Rows from block 5, named by matrix and row number. Rows with one number belong to one channel. Each number is 128 + 24 x the weight over its row's rms, rounded and kept within 0 to 255. All counts start at 0. Numbers have three digits each.
# convs0: first 3x3 conv (model.mid.0.convs.0.weight, 256x256x3x3), inputs 96-111, a 3x3 kernel for each
# convs1: second 3x3 conv (model.mid.0.convs.1.weight, 256x256x3x3, transposed), outputs 96-111, a 3x3 kernel for each
convs0.126:133130146131132130138123114176127113103132164071126160164104098108123143099144160166138134093131158086130167123113093087137156086126158172118100138135122097138151168113099079112151098149165087136102106124105107100108167111110074109142115159164164110104100128147083145169135119125093100143124144163141130140066103153114136158045103120150130118118114109131118112074136156092139168165131131151114117135143150100150104088129120105101112
convs1.126:132146090124134096084123139108140170111130162153118108100096159109111149170127089084139132093145128104115090116133160091132158162141098101116178096123170148128128096111152086100127175134086106108115129117127122136158096107138102117129167151096115112173099126166177145078123109121121106120169148120104134119083117135099112117139140110143135128109129170115116114113131121143149119093112105093131138095117142119130134110112131143140125
convs0.127:143162118148154134138148112136110095180151141189182161118095099136141156149165181126106092156155131171177151117114129110113135135140146144119134142128154135142172140106115132133151149163169121133136116117129131118139119095093139145153156179173128102104138129142151165173093064060130119097158166141130117096139146127156165131137155148137129117139125152123126116121133132124143141095078072114113106122128113110131135116113127135129132
convs1.127:152179194126117130137130167116103104122131130128149134095079094134151146129146115109117135097103125106104133141126159152150178170173148117098101114141138136151126091075086109129117125155120138104105172140128143096108088071102102115129101130126124098135126130164139160144106080112095073113118124132122114136080070121104109150168162167135114118130113120148146175127122160136130155077081078063066079077080113146117126157137149146136131
convs0.128:172157163128131149129113152126135135108115121148128146155162164130143156099102129120120133129113122168132153117149136125142141113122125111139128112136129105102086151146145137123123141119132138138145117118123133124126164152159139120129138117154153162161131138146117114131135131151133119136151143165152133145142121138167143171164135131130110092134139131160162162140130135165135141149142155128111125138114122133148168121115127131128132
convs1.128:119149111123144105122145093165140150116129140124158145166158174120122145138136146185169152147139133121146127125127155109119144129121130148132143116132128115129130170137143127110123148140133107109156113098171140116196188166160140112136146125142153156162119121143130121129165155136147134146126117139195175146162140127111137111114117130108095109122114128134126130127113127119103112158160138136155121114157134114087131099061119135098136
convs0.129:130123158117113124108107101166105127152119138072117148174106127137115118118161167150128138128127130069128148156107094152124114092133153161090090168116101137139132166108122139115124078122152128132109134120106168114114171127142132114114103169162175108112150115125099147162141134132127120147109141169149142153117119131075119145072097099119098096160102106155125118131125106091139146133138141131129134130139147139155109136135115164123121
convs1.129:149154077116132107098104126120149174160133147153112107093097176142117127145133094131147110164149111155123082094124163153148133156143102109105180141113154146130122104099143156119113161134082100123136098126129118169185103095123151122104169143090101108184155134131161145089123099120154126127176142126122133098139126123171113104145141108108122133134131175115099096146140109152149111145122109119115142127097120063101119103121121129147131
convs0.130:111115119146133107167154116156113125115130149089137190139096111125126155102131141167129142119125148089141205139099083095112108069089123155117104150149139104128124154107109120115142096128146116142108135157114118113109162117114127114146128145146149100089101122133090121136158137100104096112121103135144121130100108132128135162075129149130128121105105103114107083076124131069120143154135127173128137144131143107135091126147116110107104
convs1.130:137142085126114115099109136081134175107132128147133089090119173115128127164149089062142134075136113097123084101132171114137123169157102090135171105145152128120113046111145079131128146155079149120124154108104170120127071128150093132133157155100092114185105127129164144085106098123101102116162125115085130138064126137120135120192160123144105106140100149126136142122128130133132116083122089105146152078102114135139134134107113167133115
convs0.131:125129130136136137122142154117119169145104095171110077101131190127102098149122089124126166148115110166118111101118153126105082175137087093117159106115140132117104102118173123101095152121075106114114095116102093122114122138178153113109164138100101123171121090098157128087141126174139124127151128089144133159165129125164130103130107065088119136093118118114128158148108100173138110118129170117143186112119143112112109118129099110127111
convs1.131:105143141116128134157140090175138122134127109089119129178118092141111093085124168140132118137126111121133131189124100145137112071129167160114121146111108103123165169131117127126128073123169124122127149127123159115106161130102138125096085120134195127090145130095053133168169130095119135093067103086149134101153132067125127087122131156154131134183146128130121103119125110101126138094109143138108105148134132147111129153130128128107116
convs0.132:138143144156127109148113101127124145122124155144125163120116133121126157097104145119110140111117139145129171148128103128126131128108117119115129112125140101120122138131128115122142140110148119126110114133122094100101136134148127125155113099157127120133119133158124110127125108131099106122148114129132135147133130146178145160126145143147162147110110096109112127102126145098092114128125150129118138107132150123143129116142139097089094
convs1.132:129125111118107094090123129089096123099130155110145145141140144138149133151137122108116126116126111101147131117131170103123147140136136118133134126159159135153144120130102123134121149145110141142184152126163153110170175144110141116102148123108137129133114122124144126110151138102118124108152133126135121108111123131084135140133157203103114154082091135162158142119104098134107111107104082130157118102168135164161169128102156147088130
convs0.133:190171183170154170164143171139133139141128148134122147134134116108113116118117144152137163150123159153123151100120110119136130115123118093110090105116095122114124142135121131120123125120133111121117103119108107125095172153149131124139141133170147140127129135134122127146155148156135121152145142176162140156145122156148134175111105101107103087130143123175156173161146160173152158140140144122102123166128162101120124104118110103129111
convs1.133:094098069094106064089110078150158158133131151117119140156148162145132160144127143139148144131145147119133135123122133109110145117115130124118137114108133132119139147147161138118142148130145127125150133130168148158187141145159138134140149133144134145143125122139132120128134151134137148137143150153137156139138153142117130124108090097105099104113118121067056060092093089117117109128139154127147150141154163123115131120097127122107125
convs0.134:133133164133138125152131116176117114129113141080115173157104086114111127105137164172131137119111149089119181148116096118130138078123155172114088151132109103121123163111089109092123095131170086131095090123100095100083166120104102095122111153185173114092122122135089139165152118095095082119109129160156128126096100136105136186059107130127125114117106085156119115100126150097141182152134129147110100133121134101140094093138114102120095
convs1.134:138129077118127099079124139104146176125143160150120110096107177126124139164127091095145135114148120115113082091127172103138139164131089101125181117139157149129128079104141108116122179136092124121123139117147141149173077107139105119115170143095085121184101128146173136074099106125097113118166139112094125126076116125115113102156146109132129143114135176102111126120134118147144113104110104102132141093120143110122121120108128157137123
convs0.135:137131107141143121144131119132138155140137156152164154122119144124126154139138155128111137126129147144146149132114114089093098107094084147152159135131134136134160172156157124133157154154161143132109144131124124119133149132140151152163161145157134112125103103126132112133131109109117108103144124112142124119137142144154148148143148135158150118137124120104100114099120139089091101141124139174150155157163175114106103119114131122111110
convs1.135:140143155138110116133138143094106099110149130121175140109133121125158147123138118086101100079103106093123116125133134129153159141161136111125117126165149107126116077110094106155139094134115170151164164122141143078118116132117106123130100116122124121123116135144130146123134136142089094117126119127090086089084089122106124141173160178125099113132105129165162179107094129113096119079102077104135097079118093175152149148112139153111138
convs0.136:132136155132131123151127111173123108121116143082115170161120096116118138107138172167129130111114151098117181150121100109134148088126154169129098141138107097121125162113092107103129106140177091126102092120107094095079171127100101103134119160198173126099114124136093138169160119098097086121121138163158132123092100135118137186060104134131119112109105087148120106092125159101134176156135124150108092136122138102143099090134120106122101
convs1.136:138131081120130103079137143108144180130141165152122114097112169124130143166124092097143134115148124108119087095137178098138150171127091102136176108142158146134129084111146106111120180140091117104118142114148139140173085116132106118116169143094091130184097133146177131073107113120099114115171133114102125125076116133101122106158139117140129147112135169107120123117136121146142113110113106095138141087125145114116123122102127157125119
convs0.137:144144132125125139105108142095131174143138117175131084095127178128122101158145079111122154144118110180138110100116141140126088180132085091112157103118145130125107095115157128113085163142067093110105088111094084111107122141171140125104165135091099127176137119112164139082124130170129131126146130097135139155157139122169137108133112070098124129087107114110120152152114099183139099121135167100133180110130141104105104103114087093110100
convs1.137:093135138107129119142122075164131112116112094079106117172112093128108108091128160132127109111130111100132126187127098131121107079139160164109112143098114116129169181147125131139140085134174110104121133128133147137130162137108141148111092132137188132083138127096076143164152138098132147096087128107144141095154133065101101069107113141154137130174143120132131094120148116104148141094116135130112110142122128161124132153136136119122133
convs0.138:140132122130126112149132122165134114113135169113133164143119113099135182105131173160130126106130169115119162115118114083140187099130152159132113117128124096123157154125098087120177131147184094135117090117121086101096155123115099125176122148181142130116091129169099140173129122122109105155140151168151132126093115157139144165057101142137115109106120105121113113087131182108120156168133115155123105133138160099146119076125127088114104
convs1.138:132135097142135098087141143110131162118130169152125132106108158112120153166115093090135134104140137107125109112149181088130177166131109106126170084134161148130130098115141086099121178132093098096108143122147140138169099115126104114128158136107114135169092134172173129087130120112106104114154142124111127129081112146083117138134135114154146150103137163114125126113130138150146119110107110094126127093137153116123135120106140147123125
convs0.139:114128132131119106119118114093107127076090124100105145109139164087106168092115171109123136101120152107125157129114133106100129121115115111131137092106114088093103098123147096118155115124157138116109130123111139107106112147160108132171119135182101129158077095145107111137122128158128127142143127133123139143133137144151132147127120114135134115135110099091112127091120149101109132116138153116131138102135156142124127139126124144113100
convs1.139:135125122129100095117127117113101110122147151132164146137132109134150120111126106128118113140130102140138102136131166126151182126128141126134122128165145098140126137143111128142108116122088094114164115113172101101173160142101142132088126118085144138111131150133129128098162157120157147138172133119145113114125122120112137124121126188115111166114116160148149143135129127139112103142140115153163119124165126110108149094087151114084140
convs0.140:176147164168142159167134163135136144121117136129115136117116095106113107119124124153136172140117148161137158096120101116134121107128112079093076093111103110117116127119106126117113121119126084097090098121101093120090151134127131116125148135158129135116126130126120128136165144151137115143145143166162136158148118147153140167107101095110122107119138115161153159155148154174158160149145149133102120158129155079099088097134106091127102
convs1.140:091091076090095068092095074140146144118120140096106131153150157142132156140139151123136131112131137103131135122121112104101119105116136111113128105097126130118138133146158123120140137136149141132154145143169157166179139146156131135142139138146134135132119114121125123136130138133130146133139158157134150137129149134113128127109083090102089098109108111065048053079080078109114108118127150124141150151158164133126129129111123115108115
convs0.141:139143136124121116135117120171125125108130173110139167147117117104137189108140177163121135105125171108123163127115110073121173096127148161124107131139124102139163166117100087114175120146172087135111100128120088105100155115116101128185122148183150117116085124168103140167137117125098100144131144158152131128093114167129141172060113142138119099099111109117102106084133182096123156155122113164122121144147168092143107078126127082113107
convs1.141:135138098138130095086126135099123158115127162156130129106103148113129157165116090078132139099131133115121106108145180093137178168143111108121166094135171145132131088108134087106123179142096111098105155129155128127165093110120105120127157137106110127167096133172179137083127119116095095105159145129098118129079103141096119140140140122158146149111137165118124133113129143150143116104105108095124125096134147120120128126112144150127126
convs0.142:154165141174169139136153125191156135176154157169158165138114095158160166158166176120098089154145138151149145142130128134127146135135143169147137161137149150140161152123114157150157149159179120110118122106119132106125112104083151156150146148159157127111153153157142148160085076074116131122140137138105090069141145133141155147148144145126119113128110121107100088135142137121131132088074077136146126143156152108102104118113111143115127
convs1.142:145156160130113117133148151100089098138146138132161137104104111143152142124137123125129134101098105129135143127140154147151155146157151120121110121133125122136113084088092102119113114128120136123126163150151124088099113111116122125123114119126121124135138140145132144144119122126101099113131119135127122127106101112127133140162154156149132141135120128174187193126124131135128146109105095070066060104109098146143152168162161143120132
convs0.143:120125153133138124161130122180136104121129145085121175151125087115123144107127165173134122116115154098118178139121091102137144074117157169129101137137109090116131151121082103104139103133183079120111080121113070099092156128090102100136122145183161132092104121136085125169160136088098091121120132156142130115088099140121146184058108137128130125099110098130117100085115157094116164155131120162119096144121137091127099070125113070113101
convs1.143:143126091126121112081128146097138175120139161151121111099123164118124138163123097071129136095133127109114098091143170089129138171120091097136169108147156150133127066111143085112123178140095134111111149125150149142170073115133097114121162144107082140178088132141174127077089116121088115118160140117081111128056111138095119114156136102145137144111137165097115128115134124147142120097102105097135139095132145123131124123111130155128117
convs0.144:123136132122113110158134110169122126160107119112108154140133139110091120109089161154120133151114131116110153169133118139102089082081116143129123117107086109106116148133117144107102091089142095104090129136134104099103135137118144121133109112189162136129131101108086103152150124114141121134091105161144121123154136142126133181111114124122127134105096097135131111128125130083107135130112130105098106162130147096121098133147134109109103
convs1.144:139139120102113115096142144086122149165158161130126118128131146169149137143109098094113129155144146146127106065121166127144149148110114117141145154162149145146140070105107155139120156105082173158166125115164159138199109120119139120117161115102069121136142139129144102079074104096121133131138093102064083106135146173135128129145171178085119152099128150101119120121105103148109117133115101119156136109149120136156169132110135145106137
convs0.145:115126141126114111137117109166134123115140171088127168145112108107132169099138180160131130096126165103124171119109100084137162092129151158115097131130117093131155153113096086114163108148183090134105096117112084088084149116116100114171114145186146116110095132163087138177132120114097102145128147166143132136089114158133145176057111134137126115098108092116110110078125170099123158151128117163125114140151169095150107071129122078104096
convs1.145:136138092134131097080125135099122162108125160148122120098102156113124151165119091081136128096136122115124102106141178091135169164141110100118170092131167150134136085108141087102114176141093110104114154135153134145171094110128109120117155138102108123168092129161177140090123115117106107112171157134102125123067107134087116131136139115151145147105134168116121124115134133145151123104103095096131127095128148115124138124113144145135130
convs0.146:132139118132137122134116114163146117116123144125129178135144111116131166111109175158130119127119156129125155136134120097123160110111156136138129127133122097110143153137092112114158132132180085106110090128136066109105139141086114129160122124182144158112092127153109116173153154088101114111140142170152140098112129141147146173098117153118129126086115113116109093104122163110118140154148121160140105148132143089119114086134140069120112
convs1.146:135109124137114120082140146102127151118137162135119136105144156130144153166112109103109150114112139112115128093153174101139163164098101093136147103153156145139136088121127106117121178126114124118124156137175144146175097132134109120129166122123096166162097147149170109085102141125085122119166136126105100137077104151096120144144141135145156161101149147112126143113121132152124115104076099098130123105159155139154133125117144138114115
convs0.147:168141157167136139171126142147124113098105143082104151140126096102116133110132155154138152124114157126123169130138115112143144087133133128123093106128103099123127148126097118119133117135157090107086108141122100116090155130097119106137133150189155146115112133143097141162169145130121104131133142165148127139114107145138134178093095105129134123117126107162136137136139170156168178162150144139092089160125150079114095103152138100127107
convs1.147:112101076101108069085110108116138155119133162116106118126144166140136156158135117106126138109141136105119109095117139090109146132119104095112144099113139139126129114134149111110127162133112132122148138136174149164198115131154118124132155137125106130150110127141155119099115132133133145142163161152110141139104139150101120122121101104106104122089111137075057076088092091131127108115118123117140145128150162128129137109095126123109121
convs0.148:131132156131140119146138106178113108150105119074104159172113102126097112110136167165122133140117130077116176173118102139120112062106152170121106160131098113116107166115098138094111081115170105132103102121101124112099171128111119091098112160183184119101135106112078117156156123093122088126101118164145122122121104121085122171060103124094103103136114102166121110118115119080123160157147138137118101136120133111136092107133111129125106
convs1.148:149133076107131118089129141101155183142146158139111097087121178140123125154126091105146124131153114120113078079129172135143124153128085097140184130142147136123121076109147132125115161126079131122133119110138142153176076120142124130112164138089070123188129146128159130070073096114120128127162125106093127121103130129130118088175141109121113141124132166095109117129142110141143111120121103099135142100119135106116127123109123154131117
convs0.149:137124132153119109140096095132111129120107124130111139120113113115109112131128138148131157129113140150128156145138126140137114145129115106107102096120106096106098129115114123113104150124130070083055094128090087107076131124131131112116149137159140131133132124126137122132151130155127094111138115125144131154140114129162134148098099091119141118090099075143138141142133141166150154127111141112093116128118139096115081110143115094121084
convs1.149:092099079085087062080091075135133134117134142087101122148136140138128130122120129114126118112134119087115109125119119099102110093104115130118133127119136142139147139142137125128125128131130136133158146146166177183190132135127122128107125127117134128113110116099104103094126134118123144120134145125126140121125135114082101088118115124103101121124121127086072056086085064102104093116125133139156154147160165150138142122114123126106107
convs0.150:149138159109099117103114122169122137137114150103133181177119127129122149107147172156117135128121147099140175150102101125109115087101140165116109155119103123124128178122117137108133109138171120136119114110104137100100174137141125119144119173192162118124125116134102139165131121116108106144144142189158132137124107134114132175041096125082080084134095100151120111101114122079124151163144131140121117130137159113151110116134106131113101
convs1.150:150154071110135109090132134128150175148135143139120106098111187136128129164131091122147116137147104113111070107142190148148148177142097117132198124143160147134127102109140143127107177135079106102123132106136141143169086102123132122102157141094104127204143139142170137080116100115118105129145109106126132111116119125127111110162163131125113147125134181122120116139142125146135108130124106093137147089106125094107122136101121158127121
convs0.151:140126133129143161110120175111150179110138163175125100099137183089130161133110098132147171123130163176129111083143175083125154152124089102123142093124149116109122115143178100127155154123085095110108082116098088134104124139180111134167152122113094145197095124154144118101114143210120124151151143135127135166130127163164130118126095087111117093083140123122152181111119152165126109125118149111127168101121162093116123075112100085133117
convs1.151:095132137151148113140140080178139111118111129104126156187121095111109150110113150116124110113126132113130145194141101104112169099137172182126124114112148107135159176150130101102140097111151100103116128116122156128140159130103113116127109108137211148080108119158094126162175149103118103083093108117142135106142135105100113122092117159162152139155151134126115093110116137120122132107122149136131107115133131142128143121109142140120143
convs0.152:134108126125095129157136127087131177112115134165111106101134173112114124131106107104123157116122134141124122128120120117105091164113079100140154097124138123128125124143164124120117153120103112118101126146123121142120139158172148118130149116104105129165100095107148104085151133174135103100150096083137135147160122134181143124136133118128161126129129113093116135104102103133114092124142156117122162107134168100103102124137109124130097
convs1.152:120133155121104116135117094143111077104132099076147134167153097125153120092138139114091080107126097078142144167117081111126126096153161133133112122151132099133129133138109107143130053121127159131136166113114172095108165159120122139114074120128185131076118132114083147142176142116126130114106129129125113092111123091088129132174141169134095118134097122151138112123120116104117120086113135140147145109123122172139142132103126136111134
convs0.153:122145122135137131117145140129125150166117090172088090115134145158121078165124098124125146160111106177123118147129122175123089177126096111120136119112110149118097122111134163110078167114092101109087118118098106120112127129143175124087156116101143134139158110090148104085145120146136107110128085092148119134171123107152117113139115077112143145107122117123118129178129104176135118117134161112132163119117125115105088141129085118126105
convs1.153:106117138106130138145145099170133118164142126093115114161136103149118103091117159155126110159124104126142121159118100158127109094129161160139120160112101130129157153122110154135132088134177144129131169140141165121109142133102152135103093129136153131096150130097069124165122129098121144107065112099145123094175146074144132067129113131159133137174132106123111104133124103093127133112124130125113098150148126145107112181147132126107104
convs0.154:123155086137151111162162093176125106169135138185169141133098118128132167143153163146118098141141128162164125108094127087106152115134152142114144126123158120126181133110126115134157143168171111118129116114142125117150130107105133141154150157148136088111117115153137154155108080092133115108134141121133116092142135120146153123135149138138122109118107147109106091111129136106138117121102105146142134140148143099119131106113130126128148
convs1.154:130171185139129148125118168124101106126116134140124145117069083119140145125135103107112158095083162103090177151130158133149174162163133135074111110118140130129117110080103095119122124133110132094098164133117146118093102076115101115144101122133133105135111135172132159136130102130093085110117158143118107139094075143099109187142151132148136120133131112136142170112116160118133143096058124089061128099063151135106107146135129142140105
convs0.155:111119147120129116149130118180115112125119142065121177162099096121107129105137161164129135110119142070134183151111091108121125067113151173111099156140112089124124165111095099096122079122170096143099098125104109105098163119115097089120108148180166107094103110129069128158146112101093088137106127164141129134087104140101138184052116131129118115112099097143118104077126138068127171150134132158133121141140144108158102094127107100111098
convs1.155:143144078124128102089125144090141182120138158152115100088108167127123137162128091082142134099139114120116074096137175111142140162138088100127180115134153141118121075105151099117127175144082124123123129112135131145166081112142110122123168149090090119185113133138177146073099098119108121124183143121088127123070117131121122110156148110137126141119130169114118124126143120144145118095107096097130139099118139112127132112115132146136125
convs0.156:118138137133123137106125139114120158172125079166113090103120160159122083160141097120122148158123100164134122114101121172123074178147102103111142119112125149133111104104143154119071150127091107109103110118093101113112124133163162125090148130092118113145157113089150144090138119159138142128137126103144131152164138117144125104125104065098131153108109120113109135171130095167145118117132173119142186127126127118105095128131095106112111
convs1.156:101137134091131139144133087164132123150124106088106111166121104150103090092131168139132118140120100128140122161121107158127089087139163156115117156097097125126164159120117145129119091136172135116120148145140149131114151126104147132102096135138163128107158119084075136169142126103134148102076118090138137102154135067138119066122116126144140141181140115118119101124133107100143138103125136127105104152133122137101108168146129121116113
convs0.157:112125073112125103128121108128119131094118163129128113121113151092123186132130146143124141116137181133134132105105121058097142131125115139134134115117130129144176153122149088125179146148153110139114111137131108130138139128148122155187133140143115109144068109157132136140121130153115134149138139124140141147107135167142144130101118122156130107119125134101111119076120162100117121133124148161139152145154181119139104094137136107128126
convs1.157:123148158154125097113117136114112118093120164143145153135105106111136170138129106055113131075112147107126146164157145090142205162165147121110129095139175124130109106133123072119136117137101120122119165130145116087133113122115101120145122125111161127115094140183151158114178159122110101106141150130090111120084102146095124175135147163155140146127116137141141140105099139141124120092096133119114121070096116131138125127117147151117121
convs0.158:133136155140132120157119111173126113129121137088113173151122096112114136103129178170133128120118148103117181145119104122134145083118156156125105136133104100117127159120097118103131103136187082114103082119107082099079157129101104102129112150204165135103120123135092130174156130102108088120119135170152131126103103135119141189065105131108110113107111090148119113103121155103126180154140130147110089142123146089127099090132119084112097
convs1.158:137126084116125105077135139104139170133141160143114113102120172135125132168120099090131130114142120103110093090138181106136147168121091101130174117142154149136134088112140115115112183135089128117125147123161147152187086112132115119111167135100088131178106138138175122077094111113110127120169134116096120119076115141095115111155145121133133153113142164099109119119135113146140117109103091098139139086137149124126133125105132153122122
convs0.159:106109124105116132140146138156132140130115118062079077149141149128114115122104097155141143145126133107113114116098099108093091111102100142127129131111113147138145145133138119112121100105098119117106130125116119121118152137146141129132121115100134117124109100104100099091162149155151143149133123125147137142135136142118118114115106103116117124126117119125116109097096095061077075146147156164155165175166175123110109125122117114114112
convs1.159:167168178130119129144141142108131116131139115151158139112128104144148142131133139109129096123122102147140125112120118149153156173174168090101093148153139135134131070103094121139136119137136147127116159136123132108109095121104113118115118115124111123118147142139161158156142137117131130122128125118102116107098096095151132129180155165127112131149128137140138140141118128165146149099110098116132120083092089105110121139120128166134137
convs0.160:119117139119116126136123114177125111095127160070122167159110102104132151101140164160129135092131156077122169124114086084134153083123153174119104137132122096137153163116101080118156104139168086133107102125110109105114163114108079110139113150168158112106086125148084144171140121113084101139115140162141132128070104151117141162043092120152127116116117118120106103060123153085134161168131126151121118135137151093138098082125116097107112
convs1.160:141137091136131099084125139102142167110132163152114113092102155108120152174130089075131132092140133104113093112136158093130159172139098098120174092133166145132126086111148082109131180137084108108112135124133125137156088107134098118131164148100101117171099128163177135076124108126115102117169141123094126122077118148100119129142135112157138136111129165116114116120129128148152120093110108090133136097120141119128131123119139153141131
convs0.161:146134147154132139142114121145124135122116135117109133133121119115116116130128135167142168133116145144124159123128116120129121118124119104102083096112104100113108136121118119114120133128129075085074080100074084098068146128140121113127144132162142130132124122132122124136167143162131104128142122147161141170137113144151134159093092090112119091092107078153133153135128143161142154150133151137101127151128153093107091091112096090108082
convs1.161:097098079091099067078095081145145151127131142110107124145140152139134150145126134105125117104133124097115114125125124109111126113112118136132149139126154156141156133140151125124140147137140126123139141139154163167180119129132119132128133130124133135131119122121121112111128134120121134115130140126117132119110129118091102096112099099117113122122126135074058052087099082105112102122132148136154162144161168125119123122110123127114113
convs0.162:142152138164157146124131126154132130165144147158157159122102095157151155154160164119099102157145144151148150152143134140142137141130135156147134149145136144136153145116116154151151150152165121116128127114123138113124101078078150153149147149158147123113155148151143140151077067068123125115142134135113095081150146138137143142129119128130124121135121122130109108146138140125125128077061064118125117133150147123115122119116116134114122
convs1.162:153154162130111119153155163100096099138144134128154133103116115146157142121130118127126126105100102125138126127133146147137144142144134116128113128146126110125109086098102120134123106124113137130131158141149123088105115121119124129125116116123123125135132131140132133134121120130104098117124111126127121127111106118131138141154147159131116126140122134183188195125115129144126147100104084075083064089103085150144150157142154138121140
convs0.163:127132153127108109135109109175126132126128157083124167151112108102112146107148182163127142110114155096126170133112101112135147096131157154111093137123106109129144154112105100105142101142182077112085089111090092089078152113117098100137110155199157116118112115141097141172142120127101094133116130164148134146102105145119135171050102110121122107102101085134120122089117151106134168147120120149108104145138159091129094089124105088098087
convs1.163:134137086121124095077116133102131164119124156139105111098098159135121146170122095085132127109140121107113092099127166108137163168137109109115167120134165164145147091111137120113119190142091115119128146131156146153189093105119119123110163138101102114158114134150172132084114111109116122118170143116097120115086119138100101116143153129132135153115137169105102101124130116143140120109109096109139142099133155117125135128119137148129123
convs0.164:148129143154128137143114136148127136127111124118099129140137123120114111130124137168149172138111142142119147139137119134129121126122118102111091106116100109113105148132121127116112136120127091096080094106082098122081155147135126110115144136162155149134129119120126125132179158168128107120134127148163151163137109126141120150102088093116118102105120087163144157143124132166139152142144163119099117142119144099103094100112090103126091
convs1.164:096091081095109079090112084160163154142139144110101123151158158145131145140119138117127125130139126099116115130129125120114123117106120137136145139121144145126148137148151134120137148119136119119136130121155162167183122135132132134129145129126135151133124132119121104112123138115120138117132137122128138127135149122106108084115089103113097114126131130065046044098099078113118101123131151136158161136155155125111119124102120132105110
convs0.165:139131150145130133157118117175136122119122146087114161154119101110113139109129175168131137114109158104112170139127110107134147091126149155119094130127107100121140157122099104112141108136174071105087075116104071090080160121104100098139115143189165130114108121138103133169159129117105098128123130151155128124099097141122132171058094123126133120098107096143122126096116157116134173157123110146100084141121142079119094081122111081104090
convs1.165:132126081127125098072125142103136163118138157144112114097117163126131141176119096079130129100139125100111094094136161095128151161124099106131168110145163160142140084117140105116119185135094122110125150124155156154178087121129108125122166139104097128161099131142176126075107119116106121116165144117093116119075119142092113113142137115136131149112135165095099102110127118147137119109108104108146143098141155123125123129110138158126123
convs0.166:124130130127132149113133144149141110169151127153157139139142114151129144149147138130118080161144118156156131134116116141121102123132124151140139163136138161155148157143129156143142144149146138123135140113113164136154149118085166163142164153154136118106143125122143133131097079062118109089129117100140117081145132104128121116111113140128142148152127160124108082139136118128128122108086069123125111126135120114106118119104113158120139
convs1.166:175171187159144172164157173118117105124135112122157118097117105119134114117133107124122118115107106125129121124127137149144141149158134098108096121138106112120105092108088117139113104127107144135131148120120127083104111122114124124119118121121120116131136131128140146138114122129118109128126110122116115121127103122146135141174165174133115134138119139180169189164136163156130153086092064098113085083099077138130137150123144146126159
convs0.167:115110067120129109118120113110123128072115172138133130105115155077121187119122153130126144097129173132123125098126145060114167139132141131136138097120145122140180138136158081132190147145152107119108107128128113132137122126148098144188126118128094114155063120171130127143103140157093116159127129116122135140097134161136134118102102110161145125122135136094117131072121163128120114136123139136124149110128156106126113088133135105136138
convs1.167:130129159170115110132121136119110111086108151129131150133112101096130166136125118074099134082111147107115153166155127089128188146147149119109125081136162108137120135145134063108144109109118100123104144136129115093117140123123100118160126109127176136102090134186142140127178151127109093109132136121110103134102108160084119179113137144164151141126129133147124131104094139139113126095093140119114109086113115126141125124132160150126131
convs0.168:116129092122150112142145112150125095154130124162162143127134118144134149137129140118108096142136121126127106127120120115108129127127128150146144149129142150148157155149143159142156143143152133121143132126134155141154137123096157154146152133136137127114145124134146125132108093067130127102108082070129104081126120098104098079125130136153144144145130138107112094108119115116114105104077085121126100103118101105109122117114125141126149
convs1.168:167160178168148169176171175115112110118133115124159128102115100111136114114126114109114120108115121119132129122126129128142144143144130096118096110139113097118097091114095097129117095122105157144138145110112125074104115132124105115126111115126115121121120130143132140128124122135114102132125113122115112127114111137137144159172159164139117132138121137163167181141127159144125152085095085105108087084103092147141144137118145144128147
convs0.169:161148157158135151144111138132129152116116140126113130116128140106114123125127126158150187134116156155132150108122123118127124121125111089107108087107115109113113125121141117117126133129125088091087082095078084102075140142167117118141145133156129136144113120137128120131157149185133117149146139153158152181137122155157133153108095079114116097093118095146136172134124146166143148149143165121107152144131157094102102088102092090115089
convs1.169:089097087099102071100103070155147144124128140108105132161144141134127151126126154108120115109134127095121123146133130114117137102115142150131147137129159138139171155151154124124148129125151116112136123130150151163173131130123124130125127126131150141124122127128110114128139139114129133111121130121120124107123133112093103099098092104122116113130136128078059051093101086109118112119132154141151156141155162128111126117106125121110119
convs0.170:100099116131115112149140114180114120148106118091106163164119128129101126114112172164112145137097121091121166165109091142120101109107150149123119147121114134123135178128121135097098102110179117115096146131115133114114169124122128096109112119188172112110128110113096111156159131101112102120087094155161131126117101123108124185108123138148139144135108107149110104103106110080107155127116122128094114155115133119122099141138111131120107
convs1.170:152119104128120133103145163091145171145139128137105078089128168147141121161127100091125126142143115141111086053125160131129127173119111097131153150161136151129125056111126144143113185118081150134124140119133144133165088128133145139125184138103069130168134141124177119080079110105116121114150109097075106113113135144140122115182161148119109150116115149114104117143121120161122122120103068125170144079123116124135127150116130176122118
convs0.171:128122136138116122112084117146125151129108128138108118124130136121111114141127130147134174136107128159123141131133132137133119146129114097103114108113115119113107130127131130114112153128123070081062074096064073105065132135153121102114147127152140132150130118118135114120152131170121091109132109126147132162142095117149114137099091075104135108078110082142128155134115118169136139122113160101093134134120147090104084090111080088115081
convs1.171:092104099098118094099114075158145137128128129080098121170134124142114126111118152110119114121137112082119114149128116125120115108116141162131138150119145148144180154145133137125127127129149130118133142124141178169171130133109133129109120123123155138112131128108101109125141138106125146106118132106125130101130134099081091069114108127128119123147143136080076049107113087118120110106118132138148159138151159145121128142117123136109113
convs0.172:112116126124127133111131138166109116167126134157145158162106110163109108166147143162114109165133122146140147160122107144117098137122133162126120163112113168129141177111122161110114158136148131137126134125113146130132172102103167111107169151131153092095153105104151134138126094089134109107127108117155121110157117113131125132133157172133148166149125136149114102141130100128134131122089082142100104127104121129137126148126115161141145
convs1.172:166160153128115137141116152126122112150138103138149103087100121156136100134159103140124088155111082152106073118102130168125114163151116111123117167147122143139102082089092142136106134150103149125123155127115133096104089092110148124098156137113093096137151131125144135115092089116094086116104091113127106096146105105188121110177140155134084116140094115165143159165117141151114127113116075103120089096088076111099120152118136158116130